config.yaml
model: "self-supervised image encoder"
dataset: "photos with spoken descriptions (Open Images, Localized Narratives)"
train_examples: 101725
image_size: 48
crop_scale_min: 0.3
horizontal_flip: true
color_jitter: 0.6
method: "simclr"
arch: "pvt"
norm: "layernorm"
norm_position: "pre"
hidden_act: "swiglu"
mlp_ratio: 2.67
head_dim: 64
fused_qkv: true
qk_norm: true
parallel_block: false
inner_norm: false
drop_path: 0.15
patch_size: [2, 2]
depths: [2, 2, 3, 2]
widths: [48, 96, 192, 384]
projector_hidden: 512
projector_out: 256
projector_hidden_layers: 2
temperature: 0.2
init: "orthogonal"
residual_init: "scaled_by_depth"
optimizer: "muon"
muon_scale: "match_rms_adamw"
learning_rate: 0.0025
momentum: 0.95
nesterov: true
orthogonalizer: "polar_express"
adamw_lr_other_params: 0.0018
magnitude_pruning: 0.3
max_steps: 6100
batch_size: 256
epochs: 15.4
lr_schedule: "wsd_sqrt"
decay_fraction: 0.3
final_lr_fraction: 0.01
warmup_steps: 610
weight_decay: 0.2
adamw_weight_decay_other_params: 0.05
Rows from block 4 of a small self-supervised image encoder, named by matrix and row number. Rows with one number belong to one neuron. Each number is 128 + 24 x the weight over its row's rms, rounded and kept within 0 to 255. All counts start at 0. Numbers have three digits each. After the name is the row's rms in percent of the matrix's.
Before each neuron's rows are labels from the 100 images, of 14848, where the neuron reaches its largest size: "strongest on" is what is common among them; "colour at peak" is the nearest of a few named colours to the mean colour under the peak. Only what is clearly more common there than usual is listed. The data: photos with spoken descriptions (Open Images, Localized Narratives). In brackets: how many of the 100, against the usual share in percent.
# gate: MLP gate (model.blocks.4.mlp.gate.weight, 512x192), inputs 96-191
# fc1: MLP up (model.blocks.4.mlp.fc1.weight, 512x192), inputs 96-191
# fc2: MLP down (model.blocks.4.mlp.fc2.weight, 192x512, transposed), outputs 96-191

strongest on: text has "road" (25 vs 8.2)
colour at peak: brown (69 vs 32.4)
gate.310 079:128080128129128105128128128128167160123128186194128128128110137128128128113128128112128128119128131128146175175128114101128142161118128128128038134124112128131128151111128159128142117135128128128124128089088135118128100152128163128128127128107153128168133137139099128128128128128128141189
fc1.310 084:128128125142132175080128128132110106149128128127087128128122124071173105120128169132231137099108089106082151127128145128119128118155133166122128156128153128128149096128126130128147174086126107159124128128183128128128091138128107127128186128135115128128128128118126163128071176128128139128
fc2.310 081:128109097128128128094123128120115095128118128131141157144105128128128120147119104053128112100178128141158128112187128101128103128163128128066075117135166146124128083110128122128128128114155128141109128128107114156185087101097149116151114083089128128110097096157128128158128148121114159172

strongest on: text has "sky" (69 vs 24.6); text has "buildings" (30 vs 11.1)
colour at peak: white (41 vs 5.4); pink (27 vs 8.8)
gate.279 110:128128112128135127128136118125118074169110122128136106128114119128130143128118110128143137131128179131167136174131154135128165128090148132104142128128153128138127128115161132119171128128128181128057109134166116128142148128190140159146106140128128154128128128131128128190128129179142128128
fc1.279 113:095193128128128117128112113132161087128116146134128128156105143174130107148152124119112128173111128111126151122078180077125145120160164128135089128123152118135146189094138119128104136128124128133140128118084161120155149119126142145136119128084128138102128137079128083140147119077137128125
fc2.279 142:076120128128115131127188131142128132128128118131120149101118152120113092128079128121128072134115119103123127118116147088128098102167147188125128102128134105100115157127098135138152191128134109095161142126143184140153149154130080097145118166130176128124165163120134151131128148105079140073

strongest on: text has "wall" (41 vs 19.8)
colour at peak: black (32 vs 12.3)
gate.423 015:104111138128128128146094128147146098128128110128179130128128128128128129140153093092104128162063130174167128128183147157164170121092111128079101128143118147100096149128128089138169139155136174128159139139152128142128153162071101128077106094128089162150148116140075116128156103133102090128
fc1.423 013:163128128105104095161131094090179128162128128106061128143117134141130156117128168112152125128128132128128128161115150128085128128128179141128163128132137132186128128155128152128104128128062132144128128125073157160083120141140113128153162167157128128128137140128128112154128137148154155099
fc2.423 014:128106128123128104128128128125099157054128157081080128179154128133098081128128151128128128116128128128122119128128128075119079113203128143128128128128172150069128147128128154072128170114128128111070128147128098128128128092181139128193103128147173128128140128113128158128175119128128128161

strongest on: text has "white" (28 vs 11.6)
colour at peak: pink (30 vs 8.8)
gate.485 091:128127133128128128128064173128128156128128128165128128185090128128128152126085097128128131110098110097155054113128128128128108128193127142120123137128128128128109127128070105128144128128106126126128128128128128154104153127071127128128125123153124128128128128128109088179106095155127128135
fc1.485 085:137128128132139128128137088160153152086142124160175140114128116128081080080128184128128105174128128128128129128128146128128120128128165161128154128128133156189128135128133128132128145113128128128128128105164158095128128168146128128159128128128140128128174128108176162121128076091128128089
fc2.485 092:128128128066145128128085128128128137073091128128128128141128108128128140128115138151128142128098128128128150128153128128128128128089145182078128128142128128135137084128128164128082128128148142128040152128128124053128118129168207133109128130128120108132128075128128100173137128128160128127

strongest on: text has "trees" (67 vs 27.2); text has "sky" (65 vs 24.6)
colour at peak: pink (34 vs 8.8)
gate.95 120:117108159108150164133074131134128128169091136128130111150144117142125098117147142146126067099128128151164108128140128110125142107182128124128164064113115101114128120128188128131105142154104121082128111151141180120128142128075128128134128128128144128128128164181133129128114116123146183128
fc1.95 121:123128128128128151096128156086109095163128128128141165143128130128128128120128142145156136173146128128164108156166128076181186128128093157139149118154128119136147128108162137113080106140161128142165150116150128128128178178165128107137128152128160128169146114162147144128148128139097084127
fc2.95 126:113128132099118180118128084113104087113137128121107119106128123137168160186128106177145126128123060171156149124128128151148082098105102139089137098128116144116075134124170145114159117114073145128129128113168142128101134176128117127129162121097116128135128128091128075128157121108124128137

strongest on: text has "building" (29 vs 8.5)
colour at peak: grey (71 vs 37.2)
gate.351 010:128161182140125128128153091145075066142128067151128134128090123128093151140130128169115161197128109133094138132170146112133128128175139128126163137100181128128128116145128128100060100100142139109139142095105152128171113093128128110107128136111166128171161143149102171102133149092160108114
fc1.351 015:126137128079128128091116098128150117129128111150128178186111123128123103186138128128113158142057159170154134128128132128155128154066115177139116122128128095140128108097080154100150126128128151127115100128116087128101095162128118107123062119128128128094128102164118116154107179159138128128
fc2.351 010:128128109128092086110128128066110161146128168062219128128073128128105128190128128128136179169128128187128088128097148128091176122098144128128128128128114128143128128128135128128162112128079116093162136096143113121113110128128128128128128128128083128128128121128128104128128128175128128108

strongest on: text has "sitting" (34 vs 14.9)
colour at peak: brown (68 vs 32.4)
gate.33 085:147118128122128183128128103107128115128128140096141143101080128099153124128144128128103128092128128135138128112110128185128128128160155120177128116128128128145128128128082115128135112128161047128081128055140116128084128128188180123159119118128073100172128152099135128154128094091108128128
fc1.33 087:075128128128128128128115128127214143104140147128149047139128128133128128206128128168105128137096128128128128128128128128128128113129128128169118128162128108128128128111128128175161128128101149128128068128116128128128120111130128128128120086162128128113115128120135176128194128105134109128
fc2.33 093:098103128128161155128160116064120118173120174111167128103149128194128142037124095128098188128128128194120163105156127128128128114144111163128128125100130144124113128107126128128128128106161128128090101128128112159094128128140123168113128142128106142140128187128128200120142118103170128173

strongest on: text has "trees" (55 vs 27.2); text has "sky" (51 vs 24.6); text has "road" (41 vs 8.2); text has "buildings" (36 vs 11.1)
colour at peak: grey (74 vs 37.2)
gate.476 139:128140151108138094160123107127128128101128161120087180164128128128176128128126216128112068134158099155101128140128128150162094101146132139208121120148128176128128112133143098072108093154128147113113128128096063128128124117127132128140080094133142138128100128137165089176144128058144128139
fc1.476 126:134102102158125142162165155128101095144153128100126103092160128136164127128145128128116133128143128128112111180108128140095135105128121120148130150105128149125085128128128128083158128129128149145128166089171122204105128118177128167111109134137128089128110095205128091109128115128128108154
fc2.476 142:077129160117146123101128128123128141150129142117064127128155108124173128143128132128134096117124114122128132118084142155147098096109110128173128127179128160128114115128096129127098128079128167164128119125115126156129135149092116128097163128098129136087128115118139094157168105060155112189

strongest on: text has "people" (43 vs 21.3)
colour at peak: grey (65 vs 37.2)
gate.432 113:152165128132121128131128148123117125085117128144130084089122152119126139161138132070128124122118115106128128089153112128100128142099124099109120217128076073142120099143128117130175128137073128137128104128146139128127112115157102098128126128128128100146128171169122128128124128166164140173
fc1.432 114:120128105128128113140105139135158130128132084145126144102128158155128128155128199092195128108085135145116128144122080137128130145137151193056156128161165100153175128150156098120141110120128135152138126166111137128157119087111111128128109146125090104157109152166132128166110128128153135128
fc2.432 120:114108123168132100132172128157128128135102105145100129102119172112098119088092080134124112128107136110097115131098127108108125171142141117178128121143115113118172178164141168116104128144136084115128151143124136099121075128135136140153098126143126113128123113103128152138131117091128124137

strongest on: text has "people" (46 vs 21.3)
colour at peak: black (87 vs 12.3)
gate.262 069:128185187128128159128108128189128128128128149128128119151170128128091128154128128128128143098128128114128128128092128090128151128128128143128128156128188128128128128132096128156179102150132128087128076169128137155128087094106044128128107094121128128128128160128126179128128186111128090134
fc1.262 073:116128128101162128128128128125128129074128128195113128128128128128128126156126100080128139178106128128120128128102125162128129184162181128168158160128176157125128128128102134128125122128128142128128169118128109063128139152128099128178132128128128129158128107115128097128128129089044136165
fc2.262 075:104141164128128138128141128128126081175086128139164128128128128145112095128108084128128137128128128186116128128128102128180128128128128143131128128128118169148145100149128173164143150089133113128128131128102128158128161124128128175133128128128128142128128128085168133128128128147160128149

strongest on: text has "sky" (51 vs 24.6)
colour at peak: pink (32 vs 8.8)
gate.156 131:116113099077147128083141153128101148151166131129121128128137121167114128147102130103094128145109128104126092131128084136115120104122128125129153125130128128108144127128121136128123126190129128128137137141094146176128096125104133128128140076128126118156138131137116066163112117128075117116
fc1.156 137:117128138128162113128144118154148162162089142132159184125161128100137128117123106122114083125128114084128114122104101118109164129148115142133160151148144128180134168099112136131112134186172137120110128128176125157136144079115095128135125138115128128162128135128110128170083128144128147128
fc2.156 122:141089160134128114080099143118108131156073128128121120101090102156128123108118128161113101128130124113140149147151128133152107117104194128119133106080100128128142122133102132119124144118163128117132104091128116122128154078164163130128144156103136120165128169128096147110120120171136139107

strongest on: text has "buildings" (27 vs 11.1)
colour at peak: grey (64 vs 37.2)
gate.93 068:128113128128117128111128128175070131172117128108100128128134141120128128135120131142128128088128090100110128144128128128085090128131158108148102128134086134128123128062147128081094128152097128128151196087128128128154095104128126060049128128128128128128106144128128103110120137142121095133
fc1.93 058:128166128093128128128128128128128128128128152128146137128142155128128128109114128109136128168128128128149209128128136128133128128135128128105121128149226104102138128128097128128136117062139175128134128157128128128122183185185156193169154110144145119097103128162120128128128128137090128105
fc2.93 061:128074128146138151128080128184113142155128128148128159140155114128128085129128199120114088098128128128126119128095128128128167128127150128128097128128093128083128128074128103128128139163164107128128165149105123109143075128120128128066129128135181110134128123118095128128133166106128119093

strongest on: text has "sky" (73 vs 24.6); text has "trees" (62 vs 27.2); text has "buildings" (32 vs 11.1)
colour at peak: white (56 vs 5.4); pink (26 vs 8.8)
gate.256 015:102128128087124090128128128128128181163101081118173118128110128128065128128140129128099128116128128128139128128131197110085145128128136128136140129118136128163128155073132128179105128168103128121128132128128128125128128128110100128128127169167128062128128128133128128128128141163129100163
fc1.256 019:128097096128128157128128128170121154128128077163120108082130128127096155070128163128128114156128128128128062128085141100128092182136110099128151128128099128118128104128128164128122120176128103144128128128128166131133148128128160100149156109128128128139128156109137128167199128130166167094
fc2.256 015:128140110128128097151133128128141128166128128159165180136128128142128105122128157128152128128171128128128128128102096128092128092115152127113169128128148152137114128128128149078142128134128128150169184160128128145092086128112112134116174113161121128128128128094149121128128128089063128145

strongest on: text has "wall" (43 vs 19.8)
colour at peak: pink (29 vs 8.8)
gate.292 103:114049183105102128131145161128164128183128166128148102076149151128128128113105128150128128149128152192128155096130152123120128163159141098128108135097128128128129176139128128125097150118085179128159113152128070128155132128071060131117112128082133142128128104093141149128152151128128099128
fc1.292 107:111128063128137132123120165128041137128128111164146128128077128124128148114128160122141128123104128128084134120128128185132128128087128129113170115128087126128122128141128128118177128128121128128112128128109128128121097128162188128127128128128093102114128119128135108119128076128100107138
fc2.292 116:108128128160128113128128190125113141156128157128142131182119120128118111128179089102112120128128107123153123162184058136151121082085128135108102181092119136128177146102177128153119133127155128124128157178131128149199128147177162109128128128099138137128113083112139128128153128151128125128

strongest on: text has "table" (30 vs 12.8)
colour at peak: black (41 vs 12.3)
gate.84 114:128121128128136128171128126142119128128117128130144097157128128114128134128152187128144130066150134110149151139140102162137150128126128118177143161128099086113151108095160159130128136142134069127128134128126119128140088102078113115128121108128166078119129113122066121163081128128128132127
fc1.84 108:087182177106128130175123081162147122151127128128099157128128128122127140128136197128128102128180110128128130117120129096139129134120128125167153158087178108179171126073146125158128128167149128131095128128144129128139128161142136154065127128123070166142128109126096119134141170152128136151
fc2.84 120:098127144128108115128142114133138104123135171129162140136104091107190104109112136141129128128097117145143108128156128117140115128108108092118080126127116089126100117198103128095128111157106170170131128173142135117147128171091121128143146167137128120155129128123128128138099138140164096095

strongest on: text has "man" (29 vs 11.9)
colour at peak: black (77 vs 12.3)
gate.346 052:159128128128128128128160128118128122128128151088128060144128029128174128208097127128128128125128145128092134128087128128116114128128128083145161143128128128128195115130101128174141162159128099128128128111128125128104128128110133128087128118095104198128128128115128134128128095128128086170
fc1.346 041:153109128094089065147128128173119136141140128128128128076076128128089128128142126115209128117128131128128100119128128128128131128128128147067128136128143171128088143124085173094128128084129128181103128128128133128128128094128132128172128128152156128128128180152128104175139113128160128085
fc2.346 042:135128045128128128097116128120169128200128128133143128128128128128128187128124176174128128128128128128128106128096128151090107128104128128163184128128116128128128135157128128125128128128128143128158128128128118128128088170128124128130128072082128156102119128129128079128102128128128136125

strongest on: text has "wall" (40 vs 19.8)
colour at peak: black (45 vs 12.3)
gate.5 103:128128149080176132128150130120128128136070184128123087187128159128091123128103066098096170128138139141128154174142127111128171128116118115102122166116128115155179139109101101104167147133128095185113128128150128140142137128159104185174107134128122120157184128128129128092132129104128128164
fc1.5 113:112081080117101189178128076119191156128128093128087119102091095128155137130128128103139088137138104152169152175152128102128128129128122125110064136128114128118133063154147128126156150102108105084096151124106128121128142153116144086079125128153156101166128123065157130106093106141128140115
fc2.5 127:118128080128128155119147163162088102164109092121114158151106122126115145139169175113128124112141173121137115128124167161109138159107136150165147122128123144072131125127139128120118128123152112164168158065149155128131103128128134120116181127133126128104100116069115146145108128079132163112

strongest on: text has "building" (29 vs 8.5)
colour at peak: grey (69 vs 37.2)
gate.396 100:156106133128128128138133093128136154095128181165144116158116154162128128093110150128085147128161105094115183126150141115128125120128152166162128129128128108128164128128115136132101144128118151101128103118176148090128128111145119112175105105128135155159128128138128148128172120160114142128
fc1.396 110:128135164128148109087128164118214153097143128090162117133200128129128142141136114128145098156128188128128168119168155128121128163099100128097139079128120107128128128105128095104103146145162134128128138158077134128115128152130128131128115141130143128138117114114149162112128151090128151149
fc2.396 113:128156134116139122128116131112156141098150150124114121146104109147128134103128094122124127171135153128149115138107165143153162132106125116184155128156128128142145128150149151085077121108128107141107160128072100108152129078123095112128171121173137094128103114163132141096135145076150164146

strongest on: text has "trees" (60 vs 27.2); text has "sky" (59 vs 24.6)
colour at peak: grey (67 vs 37.2)
gate.495 113:136152128128155107128121153128128128118193162128134125128128149128107128173128095118110123141128154132128128082130164090128152128205128117129092128128128095079128123113098121145161128142184092133110127128082140088129128174112136107159182200128138148125128153121147159134114131128080128108
fc1.495 118:103123145128128128076128113140128128148128115130126106143128143128142128121136180128086174116197096116164128128128163128070148106121109100171167141136128128156100142122128082128128079165148134141143124098128089128117089100115109075110128128128109157128080128128175141128068112163128132140
fc2.495 128:148130131130120176152116102107128122097109132106132125117137184125132120102130128161122109153133128128117151125119132143136182128138142108144128128128128117164152119134073138120102141094121128128113128128126128155114115103179093128175128105167157128158108128128140066128092134128093118093

strongest on: text has "dark" (29 vs 2.1)
colour at peak: black (98 vs 12.3)
gate.433 097:123125140143128138141128128128161132174128136128128128128128128103128128128128165139128128128146128073128085128138128128128121154100102183128128128112157135128128128104188128167128128128091104137128128191143128122076096128128141128092178143128149134091128134123128128088128128163128128128
fc1.433 102:106129128114121087120118108154109107128128128212128128128128128128128128077119109138095128128128129154083108154083127128118107128154146123128128115131128099109101124101085187128128171183151130129128132091183128128123128128152142126139128137124101170128128128086128167166173104134143115128
fc2.433 115:120131140130128175178127128128138049095148128148128164111141159101140122109128120128095161128144102138135128153100114128128138113128128128122108161128128115128128125136128135103139131123146151110120128075129117134128128226079147128142135139128170153120138128099131128199133155162112142128

strongest on: text has "man" (29 vs 11.9)
colour at peak: black (65 vs 12.3)
gate.138 012:161128149128128115125157099128094162107128137081128137128111128128110106153206108092149105120128159114128108128105152128128170096128114158070159128107108156103128120092152117128128087091123128130164088166128147120133131079128142105173105128118102156128122118142128155084119200125117168107
fc1.138 010:142119128141121141128128170158109121128161096172120111128128128128128113122121140128136138085087128053164147110078073164128149103142079102128164185128118145128164143145181128115128105111164119143120117158149128140114110128080128091128128117128161149128104139146076109145128152179136109128
fc2.138 007:182128147128128105128128059128128128145128149128128128183082128128107145128169128128138128126135143128128128128128220146120099126087101153128175115128096107128119128128128141128128128128122121118128128128128169140169128128128162127170166159164090128128159172128128128128128168128128128128

strongest on: text has "dark" (31 vs 2.1)
colour at peak: black (85 vs 12.3)
gate.471 125:111098128104124134151122118087143128128132147150128156108111168128128146128113155126128114138106133095128151141174151159131130135071135143113180186135128157085131128129128083124110111133105128128128128128110128127137091129128128129128131128110130117102128128141140121121128135107089097128
fc1.471 135:171119116093128128142170128128135128134144148106144080128132128128158140110103091159112128121156154106161136128128070109128128112136100130128128178128128171108209140142122115128213091080151096128108126128110077115145128074128091150128134128128128128152128132128091144128098131128083120128
fc2.471 132:118121133130093120130094135114073148125149092135128128121149119107115139130116128128122146171128106137131121115128131105086153158128130128128132105160101110154111147112132162147107118128128128152128128150142146192109135141089150095128147107100062109132128136130138128137155114123145114130

strongest on: text has "standing" (49 vs 23.1); text has "people" (45 vs 21.3)
colour at peak: brown (73 vs 32.4)
gate.463 096:123105154128128067101128128105121136105118110147109097122143123128148131145152115128131091161178088142115119156095128128148147128128155089128078110134030128147107128143128157135147124091128161113153141128148137128126128107128137141179128167128117145111186112157128072083160148096122128131
fc1.463 097:169100128128128137128095153128128121128117117155129105132081105087166104128128116118127101128152128150128128165092141128128128129128146147128139119128070152128146128082128153128112105091129128128143076041128128098122128110116128115128126103128086113128083128128133145128143101128121057128
fc2.463 086:188128147098147092194139097150160128143115097088180171154190128129102128087128117133085128138128128156132128166119066145147128102128115116120135138117128132135134134172130147152108128154152128112128126128125118095164098086194106159109128086151111169125128128111128116103128100128147126098

strongest on: text has "people" (48 vs 21.3)
colour at peak: black (44 vs 12.3)
gate.266 094:131159128142128120142075158128068128128151085122140079128153128128145119134128069109134128129119102131128138105098128097124163176157163129123049135128143091151128128128128134131128128108128128123128128128120100128113137138109128150091128096095103128161144109126109128124105129128070092143
fc1.266 095:128134125182125128128134128047128142128128136128099101097101115085056109149090128128088128128128128128145128128142129106172128128135128128152081128149128122126148128128128098128128098128128073113158128145096045060126168128134128113156094128122128178065128104128081088154116157134099161187
fc2.266 104:132128134108117192149150102124133065099128116128132128124128114128114121149166098143104111110181125104115128128126128126192133128128146103112100128123128115114187194129128129195128119124120147128140117116127128172128166155131116128136054181158120128138109121128128133128141076150128179139

strongest on: text has "building" (31 vs 8.5)
colour at peak: grey (63 vs 37.2)
gate.435 123:128144087128160099152128096134131131126086081128093176144139165130175105150128124133128173143162100093128162136114143108128128128128130147091136195128125147128128128128138128119124160092166128164116117132175128132159158156129128105095118162137111116128128143139128123128128136116102150153
fc1.435 143:134118113115122094141128126154128128102125117068128148122144130128152085138128147128111154128192128116134128157132143134092130128134115140097128113165134112131089117110124128140166144092128150165128094128177116130138150114161128116108132151130124123134146143214059152145085128136106154154
fc2.435 120:088141139147103113108128155128127128128136188133106128149117162107128155128128112094128128109131159128128144128140122090091151135140146106074142114161045129143126163123131151125119148094140125128128095128126104087169167137126168122081122128139130094098117099128156105121128175172125128128

strongest on: text has "sky" (66 vs 24.6); text has "trees" (64 vs 27.2); text has "buildings" (29 vs 11.1)
colour at peak: brown (60 vs 32.4)
gate.408 092:133128128096168114128123071194124128128128114128128128128078149128185129128128139143083128114128104128128121142110123149143143128128172184154070163121116128128128128128128092145128104066128105128103127101153128125150163128128128128128081128146148123128095130061128111112101217126129118115
fc1.408 096:128130164118161128144117111124135196127186128043128128155128100128128133073168082136111128151128128128128114132167128162125128107128105051128115128082128108119121083088146128128128095096133099128097128128128128128128088149115128128123136128128128128128147128128092155128116112127125132149
fc2.408 098:154104078128112147099128128126114091196081128146107128128161068123112163128128141128150087128128153091126128096128117122122128150128128205100135117128128128115196088136128128113094120128124097100123151135123113206104167116136164132101134128128128096128128123134128127126136128128124153119

strongest on: text has "white" (28 vs 11.6)
colour at peak: pink (25 vs 8.8)
gate.287 134:123128099114128128068133128109078128188128128172155134095124128128140123177140145120132157128128128128158144128151128128126130197145079057153111128150083118128113124128131113128128134159123131124128128128128128123145128128163109092128091128128128128108128128048128128116122127124115075076
fc1.287 112:167133116128128128155178126128137141086128133107113143227128128135134164128133126128125107108086155178101150193109134124151128114128158210128128128101128128181078106128128119125128138051122128138128128165095128125111161162128151154126109128128128128097128137123077059124140119117128113128
fc2.287 114:139170101118128128061110128101128128152098121125128128094103120105123128188128092128140109090108135128128160143143113132128128128128089128118128128154119135106150138134146110131128078128128132117145131128085123154128128087102151128128157095104128104095128176128128089161128104106128128128

strongest on: text has "standing" (51 vs 23.1); text has "two" (29 vs 11.2); text has "persons" (27 vs 9.2)
colour at peak: black (56 vs 12.3)
gate.365 048:128128128128138120093128155088128160127128089128131076097130112139092058147128092128128128153119128092110151128129128099128135128128128061128149128102110178097106150116128104128128128107128129128128128114128128128128128054131131152158147128128154128128128085128139128106124128164124136128
fc1.365 053:150106128111128128128128128128133128128128128132128145128128128161128128128143128128128128157128169128126128164128166140097128128128158091128142155204173128128104181128128128128175128138038177128177128128177128128128128159153128156114162128128178166128128150128124095128128128128145128063
fc2.365 047:158128108128072128128147121147128153128176128124128128146117212167120157071128108128118128134128128162128128128100128149123128128128128128122090128188136128128128128180128155128152167128120128106137144128220128128129128128137080128128093100128128144128128128128128128078145128114128128135