From a checkpoint of a small self-supervised image encoder: norm layernorm.
Rows from block 3, named by matrix and row number. Rows with one number belong to one neuron. Each number is 128 + 24 x the weight over its row's rms, rounded and kept within 0 to 255. All counts start at 0. Numbers have three digits each. After the name is the row's rms in percent of the matrix's.
# gate: MLP gate (model.blocks.3.mlp.gate.weight, 256x96), inputs 0-95
# fc1: MLP up (model.blocks.3.mlp.fc1.weight, 256x96), inputs 0-95
# fc2: MLP down (model.blocks.3.mlp.fc2.weight, 96x256, transposed), outputs 0-95
gate.79 101:148128092151128128128128123128135096128128131158097154128128160128185113128128128115096097141117128128109167128126083107171085135133161128128128136149155111128130094110128119128137105176132156182149084074165123153119128074082128128137149095168206128119128159128128128128128128159128131128
gate.80 100:128128128147193128128128122146169128105171136138172175128043127093128103129107154128128128128160128111128125072142115099128124098143182111128067132149130128156134130128128113140128119128122128108106128194157128182105127100094128145102132108110139147130128133104128150113098121128128150122
gate.81 116:128128139070128158101099128113152159149130119138128128137143123128120134112117145097118089156123135132110139135101128185142133169128118106104107077064128128128178155115188168128128183139157154189128178117128159074128086128139128127128129154128122118137128133125128128128100128128126135104
gate.82 139:128128131128114142185137128133149128128110132161154128128137126128128153122126120146141136167128102128060094128103165165104104128128143130129140138176143096128115148056128157165128114175128105128128097128128119160128165110128092135147128097128128128179150076091146091153128114076130090133
gate.83 121:107128128134114128110143111128093128132128128128128096085142128128128128128117072136128148169135165106099128063131128128128141128132128128128146156118128128116148126109140151149105111127119128172194117090128128145128133161089114137126159101088128156166128064105194129128105124109171194116
gate.84 138:120124142128101098178121104152108128107199129143166128116154082133157149135093128093119128128120167128137124128125090128097095109104128128157128144128108128120060147128118108166143128111128117093140128127083101108151106152131107175107132128110131166128187128128111128124114111138083079143
gate.85 145:074110150128112085191128175137160141124173128167142136129125113118128156158128091133162187114134130127150123128128128140118172096128152128107135128129093095128141149121116097087128143128117128138149135156171140150077141132120102143109123160145080112128077114088111128158128114153128105116
gate.86 013:158128128134145128128110128181108139086135167120089119128128128142122146165128068105116128155128135107091163147100128102150110126152119148102137128128111186101162143128128092128163140128174115128149128128081128146136128146105141128146128128148113099128128058097118149162084136120069139161
gate.87 137:199128137117132149128115078128128104128101168138136169128122116119128092156135097168117147128119112116142178128114097127117136139134161124078110161081093128128128100128139125123124113128128118128143160187128128108091128114150128175121168161167128123162141130122135072144128103103128100170
gate.88 040:128128194168100128101128087092128167129128096162128128140122128128128139150128186081128128161156133081128128147115115132072128116113127128128128139179140128158141128100128128125113128128128141128129128094128128096126048128128128128157168128128099128110128138128128128082128182154128184135
fc1.79 109:128127128118111147113093185128128148134128124128114128128135075128138201154104183128128128128164177111127128131128128117108189128097092103111128137128128128162123128128107128128128155100139128148092151128128132177145136080128128137128081151167114094128105142135190128109091128128128147081
fc1.80 114:147126156128079120128112123161116128162093128112128100128128128106142131117128128100175184165142122128102128185128131114141121143154091145170128167095109138128143106128116149105114128128170129128200127114145128086094164187107128111123128074142128128105155128122146113147128128131182115128
fc1.81 129:128128128144115104128134094141081083096126126128127151137140107169147122107130139128137130137128127112128086123093109128128104140130098187134061128129133135155124149092127128084076128128096138080096128128120128165128118102137128188169163107128103118119128137083143116162066141128148137147
fc1.82 113:128132138128155171128128139138128088128103128128142109128168111157106128099137108109080043128128114076100100128082152128128154136124102128115121128128149177122107105156177128128097128143101124126167183134119128178177129128117097128113106128126128118129101103159123128104101128124171111128
fc1.83 138:128128139128128157128144128084122075157128116128175128128095127128128128136128128128165128205161188128078122128164128115128176138146128169128128119128128109118125128112190146128105128120112084134143128078113095137128128167097128143123168128128128165165117091153128143109134145128173128107
fc1.84 164:112163128155133132156084113167112148128127158095181128122087079128150128148115127076129108110126112128140120108128125102128128076140128110128112160196103128102120141101161112138111108142128130111165170147128128099128128109105171187107115178138128171126146128127109128128126107099128088137
fc1.85 150:099128154127128092146155147146146115146154084094128128128121128142116172119162110106145128102119128144112120120173107165128175114128123158128129128180106158108128120081136128124093122140151187106109119177128128147112151169139115144130101167134152120131084100085119097128107099064117128129
fc1.86 012:120096147114128128119138128128128088122128198141132128166145104128131128128140128101128101066096154091073154112128168128166156128098129178109157084093128128128128128128146090099127136166170160107163150128140147151134128089178119145128128128128099109128128125113128159161128103111162145128
fc1.87 128:142128090131124138122128174090151132112120115110096100164123183137106110123128156133056128156157117128136136159128135137125128158128140059154128128128170157123155102128118142098128128119128128149122130103129109153114147151128106081134128128125126128102119128147164155117136184138128214156
fc1.88 042:128128154133128126128170128128154147128070128099128157103169123141128128128100149128086128124101128104171137128128064170125128128128128095128128122135128069093128088097128085123128128112128161166128128137128128128128127131119121128128128129172186128174119076128164059110128147128157124158
fc2.79 123:158165125106128145079163117136122128112110128174158128119122110128128118145097129103128093171137128161147125128143132148128128128190121119098155128141150087193128177142145135128061135128117177137171127096128128147155175093138128119096139086094108092099118128128115128145123124128126128128
fc2.80 135:125160139100147124119128175135143165121087128107112162128103128133128128136128134108104128138144148072163141109137140104146128101157128170111122183149124097128118166089102080088157093125123148152128122128113164177147137145117095136128128106128137128160128143128105150120087124161115156054
fc2.81 133:114137133144128103068049133107148114128132170145105118150145139142128137159128148128128128128148124089066138128139120106095131135172128128082133143124157155128128128192144090115123128138172155149128154155126129135088164124100133106128128139120128128138208122128111119143108101102109136128
fc2.82 092:097102102162150143123088131128106118112166099128137149102128131084128128119128121169156128106128128142112128133080128168138174128111109140133171128116156126128115158128128128161153139121128128128128128078128172134164166116105209139128119142205128124128112128128116160075140111128127161144
fc2.83 096:128128167175121128128128133141134086128138128170150118098108140119135128128119153128177122128128136206147102128119112179117145128092157186128166175101128128144128149128122177142117128184124120137153128112128104120119128082128083128128103107128168128115132128097149088179103119128140124141
fc2.84 130:117100134165135128128117142176136128110054101100109126116091134149057136174128120140075146128150110140128167151154125175128088102128128091118134149128133128094100114128112125095098114136114104123156111143097141133079136105107152143101106151128148127113153093128129147124119177142147142134
fc2.85 107:145115128077146128128158100078104128100128131128145120128077121126138128097107110108157124177128124141156146108105145128146113169172128128111116072105120137135155170144098128182142128109088099128128128106105160110176128119139156126151128082126116128128168128102137144147148102165103075111
fc2.86 010:128130116128128128120114128072128048174128128128128125128128128128128128128128128128146166057128128125131149073159128093103128156124082128128128144158127079148129131179128128128128170128128154095128172128166128128114128128128138061128181128128128128097126128128128105128128128128196128128
fc2.87 115:154087120178128161150107129166144128158059091128125112118097144122088127188122151114128155148141088133148128128142137144128132134145124061128150131154140132109106103128105081128127120128113128096128137140098120164101123123131128128128120201128128117158181109139133128150126176122116151137
fc2.88 046:143128081121128145059128090089111152141128122128152122128103170128128059128142158128132143128145128128126128102128152128147054113131101148128133122128128128128105134162146128128128073110157128128110054125128104128128126128126173128157128128117128141128212128128128143128125128113140171107